{"arch": "vit", "fused_qkv": false, "projector_hidden_layers": 2, "residual_init": "zero_last", "final_lr_fraction": 0, "weight_decay": 0.4}
Rows from block 7 of a small self-supervised image encoder, named by matrix and row number. Rows with one number within an expert belong to one neuron, the router's apart. Each number is 500 + 50 x the weight over its row's rms, rounded and kept within 0 to 999. All counts start at 0. Numbers have three digits each. After the name is the row's rms in percent of the matrix's.
Before each expert's rows are labels from the 100 images, of 14848, where the router gives the expert most weight on average: "responds to" is what is common among them. Only what is clearly more common there than usual is listed. The data: capsule endoscopy frames (Kvasir-Capsule).
# router: slot weights (model.blocks.7.mlp.router.weight, 128x128), inputs 0-127
# up: expert up (model.blocks.7.mlp.up, 64x128x128), inputs 0-127
# down: expert down (model.blocks.7.mlp.down, 64x128x128, transposed), outputs 0-127

# expert 5
responds to: finding: pylorus
router.10 113:444498452493444427497607493497519497565545587565581519476559524479527435430450513458497541474541447483485499503481624506550480542553458474517459479448444530447560508397529445541469542468565526427562488477537395502540473426532505418531488485433482529482463543531514563495467532450490600542574455595439467428388532590484460570528509428542534496508567486494518484558616445388568527495491
router.11 107:421531454523470441520607494464491497500552572571582505469561493499515454446497484506531549424533420481484519467523637555513477529555409523486495449434415542430517500409550469514511511478566539464560490449484421511516438427536513444525449484433487518481461551521521571471437558468470580590539473594426482460408557590496466578515508433533541481504602520491506485513602466375526542462518
up.0 094:525554483520402578484479493433457591478484492493463460564489386495415572557532499485466513445418458504427484456531526646467493423419461524432468467423406512506478500546444546506545412520522462610522473442510533461586524496591492485459501553608500456492492466503507472461504631506426481489420532577540519551534491504434551573529532562470507511624479467523471486558520532491513518552490
down.0 160:505508558505533500524571462516545372482573475469480524432537590492549406516542500533479514506562549421555419595524484505544483583498545503540464522507474533556507524397590435437471635461503465408451484547466366646511498489435566477480518484456458539521494467495560429558549478501601529536493504447498461502450507558472439481472441434533573505407522435506532530467516487428470495511493
up.1 100:556532472494547516473601426553559471521563543578543523506565533541464460478442474480536556440532531457553529454547537554575451493549508564510465433467490429485525554460504431487533542522524471425574574458532434532453423466532455450524422513444402507516408501556547576434455498442553598605489447490489448445457461596479575533429466432466550415439515518536445514523512426404521481426500
down.1 090:582556531602537522591558493553590428468493475523583463481544575541460452499517485583445558453529483506436486528537487519544470518521504540446502436476415490435463517501585496502498483521462542442503505456411410574485383453486516465394479523414435521540433516488497533537485488548637561595505518469445507431470472514503490516418494457520631446490454509506502454512551392486506453438583

# expert 26
responds to: finding: pylorus
router.52 116:433514462504504446515606477453495491543545566575567490466568499503531445438490463491518541437543422488496517476493622543526460557551430506470478448446434505432532489411546468525479544482578521457572507447531406523527449425555503430517450520425448511488466548540542559482431509439483572585573456586441482440424538594501486559515491411553556495494582533485505482546605432395566539472511
router.53 108:430504456502487428513613502454484475538568584574568487482568515489543449443499485481525538437522433505490498477508612549511461550565423498486481455436427532433509489402544476531489531479571505445570490455516414509518458425541535430519460499425476501474459549522546568481433539450481577592565456586449478460402546597493480546531492432544552492490598512480512483521617460376560525464495
up.0 100:555538485507538472501618432537578454508554571554562525507535566555470443501444475505547566455535517464559543478535530543595410505543509567517493417454494446512545539447540440477519571503523518422536559490480444548432431473533474483481448492415407525505422514511548566452456482469572566616496461492427414441476449567496559562446478388461570434422494483514451488495531463425523457413472
down.0 114:578551523586562496591552465498574441456466491540594475474549549519480457527546531552437561434528455465490504511492497520609449492538509550475558446473402494453468474489588505486489510478469585464464508503419396536454384444460519505405516512413457535558441505480467527595492489537619550531495514462406466426504457505536489531425497433501639459515425512517494466481557428506499511427546
up.1 100:547537475514518486478614424561568467508548557578551512531565532538453453478428482496547575444518517463543552454543546556570443493528500575514470415459475469485537551460508453484542550518524491436566575450506434532458427478545460460508425511456418513518403512521534589445442499468542591606483448512459438442455444594470584551431483422468554413444523492540460497520550434397514483428490
down.1 094:570554522577553505563571492557561434453432483560629463489541550536452464482522521572455562437517465496446518480503517538567460492525495567475529419472428505428480505552560510483496474501491583466482507469446427524465369450502479457411491540425463537545441511505458563559466497518625558538490516465439508421484435510525517525423519463519640440517444535482497460500601392519486477422555

# expert 54
responds to: finding: pylorus
router.108 099:423526441514468434528604501452485492535575581577585495494566498486538448458497498512523545448521450511471476485500616564508447525555387490482498446430412569433487511424552483565485527459563535450561474466475421533521465433504531452518460494430497483471479544516539587490453549461461574585558475587444482452400538587482458551538515449537531496506596487482531478508616476370540536471521
router.109 103:420527448508470434522608489450482481544574574570565497481567493484545448455484496504529545448525440503465479482496621558511447528555390490482487446431411561434495506423555475558492531468564533449563477465487412531522453432508527449518453493428491489480473541523541577479449560454458579582562471587435483449409539593484466553535509450534535504500588495480526485505610469374541549465522
up.11 100:521516439469532498432583427601554496515538537597503539554555477489474452455420473473578558468495526459529561420548549548514504480535482538517462445492462460474530547435471469501547551515546449453611589396538445506485441438556462439543431522506434500556421490541507582423422533459499582601485445532498475451438464581450588527451479456437510429470558521548468502537569441404513513448513
down.11 087:509582494540578526468563546588561513434435474598579511546518527507487465440506473551502520473443529491356586485481519509443517444452450535454505385523452526435461560599466562509478469517497528477538518422481473536508337482509436443504480619472480516494458485552475577480473512477559580504490536509528496417514458479461552490462494483492550468535489596456542487556606389514513455481587
up.12 096:526535453477541515455600415581577492506519495589518507544591519503460472439410465469530563476528548443528550433526552555551464480516477550541473437494481447495549524460453446529543564522544469442584573447528442537483427461521450449534425522479431508549407501584533573448418496477520592581485448504494473467450445590440588536421459441465519434442534506565468502543547415402525480443524
down.12 081:510599512584539535524585502581574493413453442550589486513527563550453498439496489562507546476464573495393558514496482524503468453462431532477477406491456496457493541579502515510504460543493577456492484442414463542501363516472479434472469564442500571507427486544501580543489509523592592533459530498453521419484422492450522492427522462473597460535478533502530452537588392502465440507601

# expert 48
responds to: finding: pylorus
router.96 105:472532464486470457528580461509541440497513545580625486466537554491529426444480475524519569444535475446469539505513632516529499529550432500505483457460453513454549526435568411521499510453541543440525486455450420539495416419520536437528450505420485514472470592519555568502440539456468577596572460577398466451436539568486478568481520447547593454441558493481528491503609419432536531475542
router.97 105:475528466483473460520577462508543450506508543577620492473534550495530427438489478524522576447537472444476539504512627515533503534549433498509485462460455511455553526441574402522498504456545540434530482459447421541498409418521540429529453502422486513469474595519554572503436538455473576596569459577393462446428535564488473559487523445546585455440561486476532487502612419433527531475540
up.0 097:541551473523513482469622443559579497490556567553545515503553489544518480475465499497500558389534531486545511493518533584574452496535494571540501422432484471437480549426477501499500558546527499467560572507492476487463427426526462461536444522386430519521429506490508589450463480424490573597478490500414421412424484563494585533451521408433576446442477499516493567490578431431477501413566
down.0 089:583547530545559477502562459520548428455501509486542440409510516525537480489477472589419537430541535498488478555520507542575480574465485525466459449464457485460431571521521495464497539547485560458484535445398349536488473450549540441464479519402431554527456574484522535561522404510557541590524495544418501490487496434509539478416466470544611439461476539528584507436568417533512499497636
up.1 102:507566455508493484455585434560538536532539539598527510539565489528452501435446472482523563410526534439552517457535539536568439482539458581522482444454479497446508548487456477518541476543540439487583557457527463501500417455536446440567425533470460525543397456510532597426428544440466619555446454507471459472417446599479595538432492477440530421491512515541461531555548433389469529459547
down.1 061:531551497542568496464515479600529456483443409497541472444546483538490500420460444614476504458517592478459524557483504538495474520484460545442441442501494473428458570610503495433523462598447559443525540388417427495470463495565539400512485550458540569527453517489521556520461509495536571556445457532477540478478460482519507533430502475482578426493544555469610482534571369541481464509627

# expert 33
responds to: finding: pylorus
router.66 110:437522442523479447518624481482513513540548563568568487466556514484516441420467476501526547442553417474476513475491634540537467538546433512484484449452424516422549504406530451533483541474546536446557503448504410519544459430536478426513452499440479524502461552527530582487453521460503582550571448600437493440397530591492475571517508425550549507499583509490510489531606445381553541468513
router.67 110:440523443501466432503630489489512503553560561582577498484557511482525442423453499474525537447549435470482499477490609523539474543547432501502472471459430533435530521393526458544490537479533529440552498456512408522549470436527486418549459499436494511485460545518523570480450533442487605542571452594437489450376534603491459556530509452544556507490587505500514495533623445385551526473508
up.11 104:594516490498547480501579447538556450542575563566535513493523565569471481507461487476510572441532522443570531475544526543609394496535497571489489432456497417485506553453562437481515558540518479424527542514518459532436427445530470470492446477394397540520422495538575569459459488435596558590507470470457429444486463561536564548454468432467583439418478510521428509504515449443519456414460
down.11 112:562504533615549515599543469506584456478518527504570464470569490506482450541547486551470559433532460498544485555485477528599461464544531558450568484452423451473451469443585466474497530456444509450443555518449405562468388429462532507436526505425423535556429487495496516578509489543618562568514510464423480443461487548549493526417492412481623467507454486547496500475534414482496505397504
up.12 101:579533485508554497489600432539561467521565538571533516503554551564467491496449484467500562441531510441552523462551545556598429500526505570496479430449484410485521542443518440489535555543526480456553562492527445528446426457531464459501427498418381528526405500544552577454448478450581577587491457472465432437465457585513575544436464429468565435433480515542435509520511444422526470414474
down.12 095:579523538622535516592555491540574449473506521506594457479544527518451467543529471577476563436512460528521502518505485534585481467525512558443551461457447431468479462456579463473509511491466541460465543485443420542446381445482532484439506505416398543540415519490478561568500488556623561579524499464429480420444479540542511504418518420467631458507449484557490481476545417517493489418538

# expert 55
responds to: finding: pylorus
router.110 115:445512458502474434502613486486499491562560558573573500490571523484529446420468495455504536447543436474495510487494616517544466541548439501485465469451444518438553486405529442544485535476572515432578510471531408522530461428549505419526458510433455514478454547538542559494433518443498586563565454587445472451393530598482470560520488420544547497498579508493516493550612434386578524481487
router.111 111:442522456511491452521605480479497467532549563578590484461556526493522441441491478474521560434534428477480520479509623534525470549556436508468472458449432509433534496414554451529486530476573532448565500443506410519521446425554526432517444503417459509491467551537553566482431528442482571593561459596432493456415532591489478565532495428559552495501587513486504496526602443392570537463508
up.0 101:552538467502531491477613425564560481518554552578547526529563538554470465471435485489516566445534522439534534452543545539582440500535493576525469433455491444479525555447511462497538550542524474443562575472519434521442418469530454442521423517436407518520399501535534586448443503442528595604487445486477445433454463595492575529445483421456563408441502525532453516522525444397506482435485
down.0 091:581541537572543522582581492563566408474470472524624464487546569532471464477511500572423555441507495498454502516518503525560460504520526538467502442480426481442471503533554495476498495507468579435489505483438440557450370459490505436417489539409424524536466529498474540544490466524620562567527476471416504433456466481526505510430484454520655430487466535506529487498573398525493466449611
up.1 108:518582478487463544403490525488455544492460459537505427581495493455382536524527536523483493531463451522454460471584516568472482450445488476475476449461367514547476481567420541463628401526515449617498453431477532517584470536552490486487512529636540495500488456554481445466502579515424485441426496490601491620523526487424432524502515604515484499607532520537487464524526523490483500565484
down.1 175:513485594542564482585561497472469459466523522453482479417539534463581390527545471545462534455547504467568444548505485530612502530453513494482550526443476485517433524423596488478452644437515477457482527523480339548519474454411560472441505491413379536546496491502507505564577472467607539528555540491453505487471478506562486497433494417508550475450457497505543481429482514408513576537531

# expert 9
responds to: finding: pylorus
router.18 107:463541471472472457495578476488524473510560544590586508464555541491527441437464483508508530456570476422492507495516596496552470585551457481495428477448451510416536521426544410519501510474557519447567498452486411527507463419541526403524454520401462531481467534527571576488473496449492597599565448579407491457393550572521492523485491436548602447460553522497517513523606436422540531485558
router.19 106:458551465476477466495569474483526469516559536595588500456547552496529436434469482514508531447562478417481509490514592497552468595545455471477423475450450512417539522444550407531502501475545525445565490445475407531509458430542529405517454515389461524484463536528564572480465497459490589595564452586398496452408545572525490515483488435552599447459548527499520507517603434438531534492569
up.0 048:568515542523491587429583457540560454533458514531540605566484492520461509450450525491438520551574497494502531506566551466549600449398477548447416457477485444513453524458438581430561476527492449561543574382577452492544485503560459437433468526513390527519475425563492444466514462491521530537412426476567606538491477515534509454449489534514529482510630517572468429519457438524525525454508
down.0 093:483505531514582484495570384490568444494469439560498482464583416538570439441489467569479484421507562466566414572502488534617491564516469537477505463450463527407400546482485500457500564464482463476536590452495363547545475462511518406509506572447451519566499529486491488572494464480553540455520462530478501476478522470515537478435430472546546509490513550519617539509606391496483537467609
up.1 093:526548474522527483489602433585551499487554572572569581503510479540523418457463555509525559413550519483517528498515534557596433492567517576532480445436484500433490559399527515489479563489520499442555567493509468478432417443529438466517445511411436523515426518485481616439470535430544590582516490504448440388411474558500524533474497419425554414439503476512488549507526470430498534445531
down.1 096:551543498549607489503585464496571456482514470558547488404550499531521452487513467606426526386522531470491451541525479538599485576493511565472483444410429519466386561503494538472500535500491484463475537461452367548516463445519494450449517526423415517564474514538521519538523428497586567540534497488424491457482526484503521480414444445522577438496459555532562502478568443501483505456667

# expert 1
responds to: finding: ileocecal valve; finding: reduced mucosal view
router.2 095:475601457457503457489550598474532443459469536550548504539480556432495422561537537526497517544495496513471456468561494483501434588631523416520434430491383548517427480464557431525490513426529546517512388477478493529527465475484547463537504476493570533467546472470489523407544569357467518581519586499459477516534484485506457510596559593555529481431594552460492475451577497447434567478511
router.3 087:471604464481498463507582590484542415467508505543583495496489578437512406571531545516457532544532498500465441505539501495515435602619532415522462441479370518518456473443550401522459528414531557512509390485458479547536489459504532466537506463468547520487556510496493518438522565371506523568558584507450462485518511496493426513565540576568547510442591521459491491460581484421462576483509
up.0 097:567511476487587425476592460594529508512540541560552523478546482460485454468442502473580574419444507475517560465505545532510531482464482544524555457499503446495465585427500487506504563535530502417560571448501465535452429447533474458524447582414449482531430550533519610474431453478530568576544430566419414401433536567449565520445490430441585440453504526546484511481576427443531469465532
down.0 094:543535527515543506472514449535574445466473533459580444467483571504474471518500533514464564428424562466406584582499501497491486515514517514509552479548495612483438567544505539525397545517507569385522542472475474576447423452490451471469472511410435479529516552461533608510495446482535576483580496529470424407506516490455584476405501427593586491479426491518550515444531404537481466442604
up.1 097:526545496473551483489581453567557491515569479582525516575553464522483525482437457486549559456517509473553495421549502564550512538508471543545484420468432443455469573483477467480572514592483432456607572427482422492414467440555445439564414528489445508512406492493503583465432498483498595621494446482474483502419475586535544483445505459426553424461520554559486548538551445399512435469529
down.1 073:540571501515567497504497443624574492461502471502555463564497541507481494472446565521558508495425609533464610508526526533507481480511454533539497435489517568465476561573470503465517524557447506369520566435461517547424403493470416488589451475443457452526460565381462642454455496503495633474470497496520448480490418543516533530438490456470517480467459472563578529483515444518409455524536

# expert 42
responds to: finding: pylorus
router.84 109:446547469476462440499612461482509450550552557568558494483557523483528428453450506496520546452560444490484512470511597534510470583554436472463432456463435509416537533405554448497503524466562521466586491426495430507513446406564491421529443511442483537482471542541521577472439528449464574585560461590452498489402520587499469543511521462568566475489594535491501496555610442394540555468520
router.85 107:445541477460448438488603471474506462565560561561551499523555530474533431451449520499509541475556446504490509467528577524506457593558439462477435458463416528417527538402553442498512530462545518461596472445488429521511446406542498409528456495442507528467470538521503583474450529450450579585560465593450511507391516586498451529525525465552557472472596544487517501558615463393534551473529
up.0 101:568557460511546488481601441563558493529573553586553523492539515557456504470461472469504588431517511432554521465530541532592449489537493587508500435443474442462505561445512476508516537566502453430558570481507436512447436454533443468501422512434397521511400488527539600460451513449553591599498454488459464437439472589534558532455489428433555422449503506518440529525533457406524477408513
down.0 084:598538524550528477529537485533580464530544525574592487482549500514500500496503487599433566398486470506482521536542516528567456488549475547447552456445425476407416507500561531487531499508452457434495542475442409566495377440481470459457449512450423507542415543483498547551503463505599586562569457470439510443438480544544543478401492430490599442476446538520507503484554407499492473419599
up.1 101:576560470520564492489593443546557469523564568589548515487529517559451509486464469470505596430498512446559518485545537539601444496526499587487509431439484424471493559448524471499517527553497471429553564479505435522440435449530463468494430515442386524511402492527544591473453509446578573610502451496453444442449472570526553537444480435448563429446506499519439523516547448419514478383501
down.1 094:588540529568520495539528459492569448511528541560590460472534484532480489498512491598451570410493449507481508525553508533573469503548473569438556476451419464425422505486556532492533493500463482430489542471454391583506384442476501470441455517447410525574434548477500533582495482506616554567554453504428504461444492535547536500399485424513607442489461516538504484474562407496483486396571

# expert 32
responds to: finding: ileocecal valve
router.64 093:396530453557581481497570552416472555570521544570520518466519409505575479452540504459515472443426478487445494532449484570444398496514406528423557459514493548541477511459468618617420527475495514460536439500537501533519547516491494530438525577443487369491542500443551505520529460412549490539523502552475492392494507521438478586616515469515471588569553442435541519450539508457535508508532
router.65 092:380517457549583482509570560416464546546530547563512502452522414509587479458542471501530468457430480491448500527448487562431416512504403528410563455508503543539474507469477608614412522480486517464526439501502499508505548513490507543429544568452474352490556520427537499530535453444563486537543506550480492402489520516443481577615511471509470585574562438427556507448541512449525517510531
up.0 101:550546487497522472490608408532574487541550534549575441543561555518484479461409497458504579476557490506557548440546565586570465474518481548491462457446459442498565524458483427540571564529565512443558543475521464550478441441542432458500425459403412547513423558573522535445440441480537559541503441521418476502444450565462538552429439417496573448441491535570466474504559457436492447437501
down.0 092:467517566593584508571524492471551495388515483520552439501527519511492474527541549510534561475457461436477554487457487546564490460500510541452538443432480461550550518484506440457518494475493685434377473561474513533388397506424494482481561520481500616463455477535440541538604497601596494496485575525422525415540457442490508544480530442506593469509410475523499492498543492490458513463523
up.1 098:545499466503516474448608443553578474519483531587515494506590473477455455455407471476525582443548494499548514438530595596563508489539502562504464460465462460447521536440467438497548569501540498455582581446559417496512433432545455449517430499441426522554427549571538561467421474478546570521505431545400469458430473583470541528427450447479554455465537487552474500544608458432509511455523
down.1 082:434579508595544562538497488480481507400434459579534447527500462569485538512521518497533555438437479448428544482439511567498501430497450553468560451485470492564582508521455445481535444536510691499445420508481504532422441509475493446493472550471535580457476473568466570437552534520533475485402625541504536413566466411439535559502572491453533525522533534456515444540548496487441478435525

# expert 29
responds to: finding: pylorus
router.58 095:453514443541472455525594515471497464539518560562611498449554505491527454456480494491535553430526476485463450516510591529537451555555449474472478483432409532467497475440554424541468506481584564420548468457499412511515462444545536429513463481421460512479492521529571546502472531435505583596565487624407498450396521583522468571537501415560563505492582495483501484504601438386550530465529
router.59 104:448497445493467448493616478485507464568506557557581506470584509485540446437467513471530527458558477490482482508487605524551470545547463469478470486461439508461513476407542409527465537482600534427561503456537393519530459436557508412525454485422459526509477542525545542477455519428492585556573471594419477444409524598511483577519476418568555511483590511501497490529594428385561531489517
up.0 105:591543476495515464495582429562575455518545553561570498516548551531466457486435470493525576428528515453545577466571539550561450492541461558521471426469489461466549587495532430498555542523528493408550545458503444553452445473553461461498417492435444527505404522548545574442442498451517584612498444519468436461477440580496569541435486441481557414411508521528451495503528439413504444406502
down.0 097:561548545583542493583580482556562413434481510497636499496535543500483415501511543553488543467511498484477534562497526527600420463531527535460467452460451503455476522541604461452462528452478603438459535486424440528419388473490513449410499518444485549515464508494479529559486501515589574563492510506437473407485414500516497511412534463516634437502460475501513510482595385467486510471541
up.1 100:571554472501546458480600430540564454501539574552569506503548537547464446495440469502566578426507496481545570469560529580548465503549505560512474408460482473489544587467515429464546543516538516417546563441497436546443436475567469467491430525447434526516422512515517582441446484466527566623497452526446414444484471565471576548448487408470562423429518506528456496494556450423514477405482
down.1 105:574564522570567485561570476509576411424453500520631476479533542521463442523534546546478553447529476476469535505483528544577470492531545546451506446483423540439462518515592482443461516479484621455473537470433415528441376456527502477402489520425449551533479506487465550575447478538575549532478520496437455424516451480505500508443508449532634443506448501501524497491625414506505513424540

# expert 8
responds to: finding: ileocecal valve
router.16 103:451548428518416447557526539431470468503567569529577535509488498483523441555551519567529521499474450561445489467527600522460419539582432419510473445455400541473452508450581502582486498479513540516486396526438513521510508519517588516476543474475569472407537564435573518452456578489451505617539539559469447458488523517439458523570537537549518526510614440446514433441593483391508483519465
router.17 100:449560426525426450561537536425474464496580580534579539499486500488514446557541509564546537485481447548443482465532599526469422549587432428496475439442386548462443511438589499571488501476515542502492407506434503523506505505515572507472527467467565479415531552439585516453456564484455508629545530562464451465473523523462461521566528521557527521507620449447511439443587484386500495510477
up.0 085:520531459471560554466573397576564489501538421526495457515593480550487535446439443462506553451563552414541553484487511591552493485501484547555511455554477471502525537460459399517546532588491435446564563457497438529455455420499425465579409514503442517522409506554502543448410500490493590571464484472482475482471484597514560559406500480455532465430498557566474563541524414411508447425500
down.0 085:518605513507535619516555454561638453446525403518533474581471568517471483446462495539533551560444642488427527542501437492502437479533469498429448412532505501479517533569478511536495466525393532436483490474397562566467504548488428443508449521570480501561496521449512501478504476504542529526480528503579517436532387462461507480426520531465558500477484479479543507492547403503420411564600
up.1 104:522452461434548473462561450562546465522563539588522514550548477515475460475449472493608528432490538471561576404549524516497490503534495534476467449511510461479509558465509438502552550517538472428604571419536468526431441440578475449523446537474443469535423505515533596429417480476518573634502438529489456444448467585452626494455466430443543418455505510527454528514584427436498465449504
down.1 099:515560485490572518485556440549539462453481446605542430557514562497506463487508506539510506510511481427414556504495519482538474495487395501486497403516448590394456592584502562575470525521484517471556531419450435564490434436537419416459462551444507561556436535501531553431432481424509567476537515511551509481551471530522565486449454500535597473538445582461553476488617403449539445512567

# expert 28
responds to: finding: ileocecal valve
router.56 083:564491521564432466606424513477514488534518548374524479481437525467475483600549484499435531474584531526475467524548563469484472452555551469602500508517439495538533446526626481508524493477473526458461373543449574529461483457464558529406581400538550491481460511495484478526567599547516447524509525530527462432523534459530412512485609536547557490439484426386463432510508562544493496475417
router.57 083:534542532545456473576451474490529438504524475381554478449459511518484475601555489537480564504554549496468500528546568501466489501510554496603495446486430481552523496500613440487525508489547553431494382542434529554436469449487594531424537419490515541448465506479538507502528639550540486571504567541516400425513577480500418511466574504568568483383500398447478435528517531513468465497422
up.0 104:635590387487466481468511469523545542579533494522496551524486529497428592506493429472443532468520551427498457410566473474475434499526476499544443492534441473542546532449507518596526466639507429531529451474533509550577481517568480496547452427487504475480456400526588516396430522439378532567420484463512539520498455536461484530524552499430498453501593518551406462547477494489482442440535
down.0 094:552545529445446457496504489479560443524499467475550474524573562525480563516567460547442515557442509495508549475492386428422535547537422491563493468525448482488476505562573488496518434555441521508438453578452488554498505489580530459547516458557588594473486446488510486559476375534435482540499427488521575640541464521532421463516549429478602480520500525444467498494501476532432536331426
up.1 074:588526448479338422523481519465520500549478538505601519590446570456449451581521556548436501532489494489394468467574528489478453517553488427507454442480455565464490537488615477525475463472524527505523395512514539495550488466519480436445529461527586592445507554484546534478486599500496508472591497533554514454515456494474403502607588517576540473523475485423460409562574449508483438488474
down.1 095:399434553469557594470422529454442527495550505523409485429539475535467546483443525411513504557422481463512547546517501507535476527499620542504520522508515588545552433524390461509551510503534444451540516538552505483501495458415452581570503474539491387492502413464514498479551525528547483471505531498482429551536526528499657506454489579553397565518478467550417581448460449421484481548421

# expert 44
responds to: finding: pylorus
router.88 102:434506442518479451512616498449500491540542575566578508461570507488536456447493463490529551443519439490473477486496616541528460551547434493479483448427408553447513481403558469542474537485582516440560493441508395530544457447537520444508459497408473503497471542518540558483450529448480575586564465585440475442414543602510483559537493424545546503485597499491509489513605452376561536477514
router.89 098:426514440523488450522604499446495498520542583564586503454564491491536450448499460504535547433509429483474479497501624546517456545546417494456493432425407556449504487420557482544472531486576522446552487450496407528541464446535529458491468493415474498495476547513551561485454531451473564590561472593432480440428550598508491567536494419543536515502595494481504489498608461372568538469526
up.11 103:570527491505531452514601422513592447522557581550577530504525583529485438494436480512541571465546516484566547495532530545595410507537492552510477437448499458505568550451554442500525586498527521419524543484480462566443448484539462476477444466413427530498433523527560550463451454467561556613505455503425419448472445559507537549436470391479575444412494482517456467485538453439506419410484
down.11 112:559535538585567481604552465493565438447500505513587507466546537510493449544546534524457556447538450465515506548475502518629426464547533550477549469482423489454478490485623511486464534454461579456456526510431421506431376451458511511384525510437485557537439501499473519588491477523610526536480527499383462408509445511563503535425515436513625472527412486498488482476537431472500509460505
up.12 101:572521470510530450511604418534584460530566585557571534503529572513476422485435482496547570450532512472552552479537538523586429493537482545517470439441504435480543567459555442500532578503535503415532554460494459557445444476545458470475444486416427528513426510536568567456448487462551570609514441508444428431466450571505562539434464422477565434416495494523451479497541436431514431434490
down.12 107:565535524583575503599559464523552429424494508528592501469543551494496442516552531522455552440508458460483506541489503520605427465535533543498547476475411500428443499502615525510452556462481582471468522494450442518426381446435507490373543519419489543541433472525486530575477487506617557521512532494405467413508468512550505514414486478538635468520415502492512481492550416485513486459517

# expert 59
responds to: finding: reduced mucosal view; finding: ileocecal valve
router.118 108:458577473540537416533605518488489547556580563554555473453544534454548431437488515483473533456563397437478511497475601542556461499495416556478488511453402544437489539426528495571484527471543537429551483485513390550532494432507467441515428501401500534516423538532500561496481508444498582511557433599422513421387503593502444531512535452536556467502544499548501499493552469409543566486538
router.119 104:469547484544497406531595515500495553579574565533571482486528552434549426430483524468458505479565420445454517500465586539577477477461402532522492532454438572449483541435520488601481534462517536393542469513528395556542524456461452450516447479417510510490420551523486552508493511472514582488572422596427516401389508594489429520504539459532551474528522480561513487497559482418542566506503
up.11 099:583541464481587521478599432576549508521569487564529475504575533536471533458445483455479565450545516433530515459535551549586444488502487588496501454470484433484525541462492464503526540582507448449559579499522440549483433469518442454558418524416399495523397516558521564460433437457531590553471442459477486468442457600487560549445445442462546421446466535568456553524486444408532447438525
down.11 089:567493537648523506563530437536560524504541496449556375456536460540445518533513482544502597407500544508530458574509484539502462473511543561446518475465475458528507489434545443470508491554434542458469541501442482531460443462487482550480525494409404504521447515453498541534504512553593561564529477476476501403398527551475467586455531427481626512488461424576503507448504445524446389398571
up.12 101:524536470489562509431594437572544535508543491598499533531584463540491523439449485476521543436518502461520506439525531561568486502498506580464475446453479447431516546459437503472529522552499419522587642449529439496493434483561416440540427550465380501555415509532497577456439450460509574549462451501478500485415481589513565534454439438424531435492480573556474577536500476412541487463561
down.12 095:579500524634513477558527484531545516526510536515581409499539433535442541521506443537445609459469479552514533515535558470470462486498472574450523465416450433448502538452518490493514478564481545461527523498471513492441453404510424497474501496435393559494374522543464546459459502538529556574549462478526533437425555515513430569478547449479551482560493509535500502505547430592433418330570

# expert 0
responds to: finding: ileocecal valve
router.0 097:446526459592508449510600502470485570584542545554549481493575495461533435416496480483443528465522399463447502501458606576532465493488393554467523484447429534454550460431516535597460546465549503437563483503515413562566499448511456441476453527478466476536452553534517533528475490461518543521560430594439503404398500571501435590503492415550541515558549499506528454534571487412571557514533
router.1 101:461514449606499429499575502492505589618545561544550516492559500452537426404483501435437531476492433451443499502445584549552480497481420529477497498426458547467584472460503526621478548460507497414551479526528408550581516474493487437487460508468490480502460541556518536536487492492544559506557424600421521412390475563480410567515490407531506510557524464524529450552555484434582548516529
up.0 099:580520472518536479451607433574556521519511509578520453536581526495430498454430482449477572449536520464538500444520581560598450473497472562505482501478478439485538501459478465505560545544543454477578565480539444527510422476503438448560426498446415516542402509602537566472420446480531592527448420495427476466431419592498552573425452454470552438495493520592461507535509445415521467450499
down.0 083:563478545609501522560546519544500542480487470455525384507528448536373558520468481516523614386514486531504511528464482550486467460500516580484559487476480453508581457455486434469531453552436604459479520492449539499482428473510405500479527528461447571490457531541451577479478506582579506508496482501452516431428528471440496585472584420457628499537481462575469504525534473559479413370540
up.1 096:572504462504467488350589441570566521549450538588501540574557442469410503458433477452517568475494517495498478451520582536554478520491465529467451512450468474455560510488436506460562508527519429537584564421563456509583451513542434408535444543511466494565430492601518545445427470482476564528442388544464532503429435567469535551454453478491507442536573512572484518552530448421526474477556
down.1 098:576506511566450523532530549529467539534484525514537455563485431536365558503473454485499604453473449546422570461454540513437450444490460573475514475453466478480584495485483495540527439565429575498527461495511556493516445488548371454443505548494506580460471525598457552439432527540549478515513472515492539480477527451434475587551608469479562494608514500512440478572564447570475419356512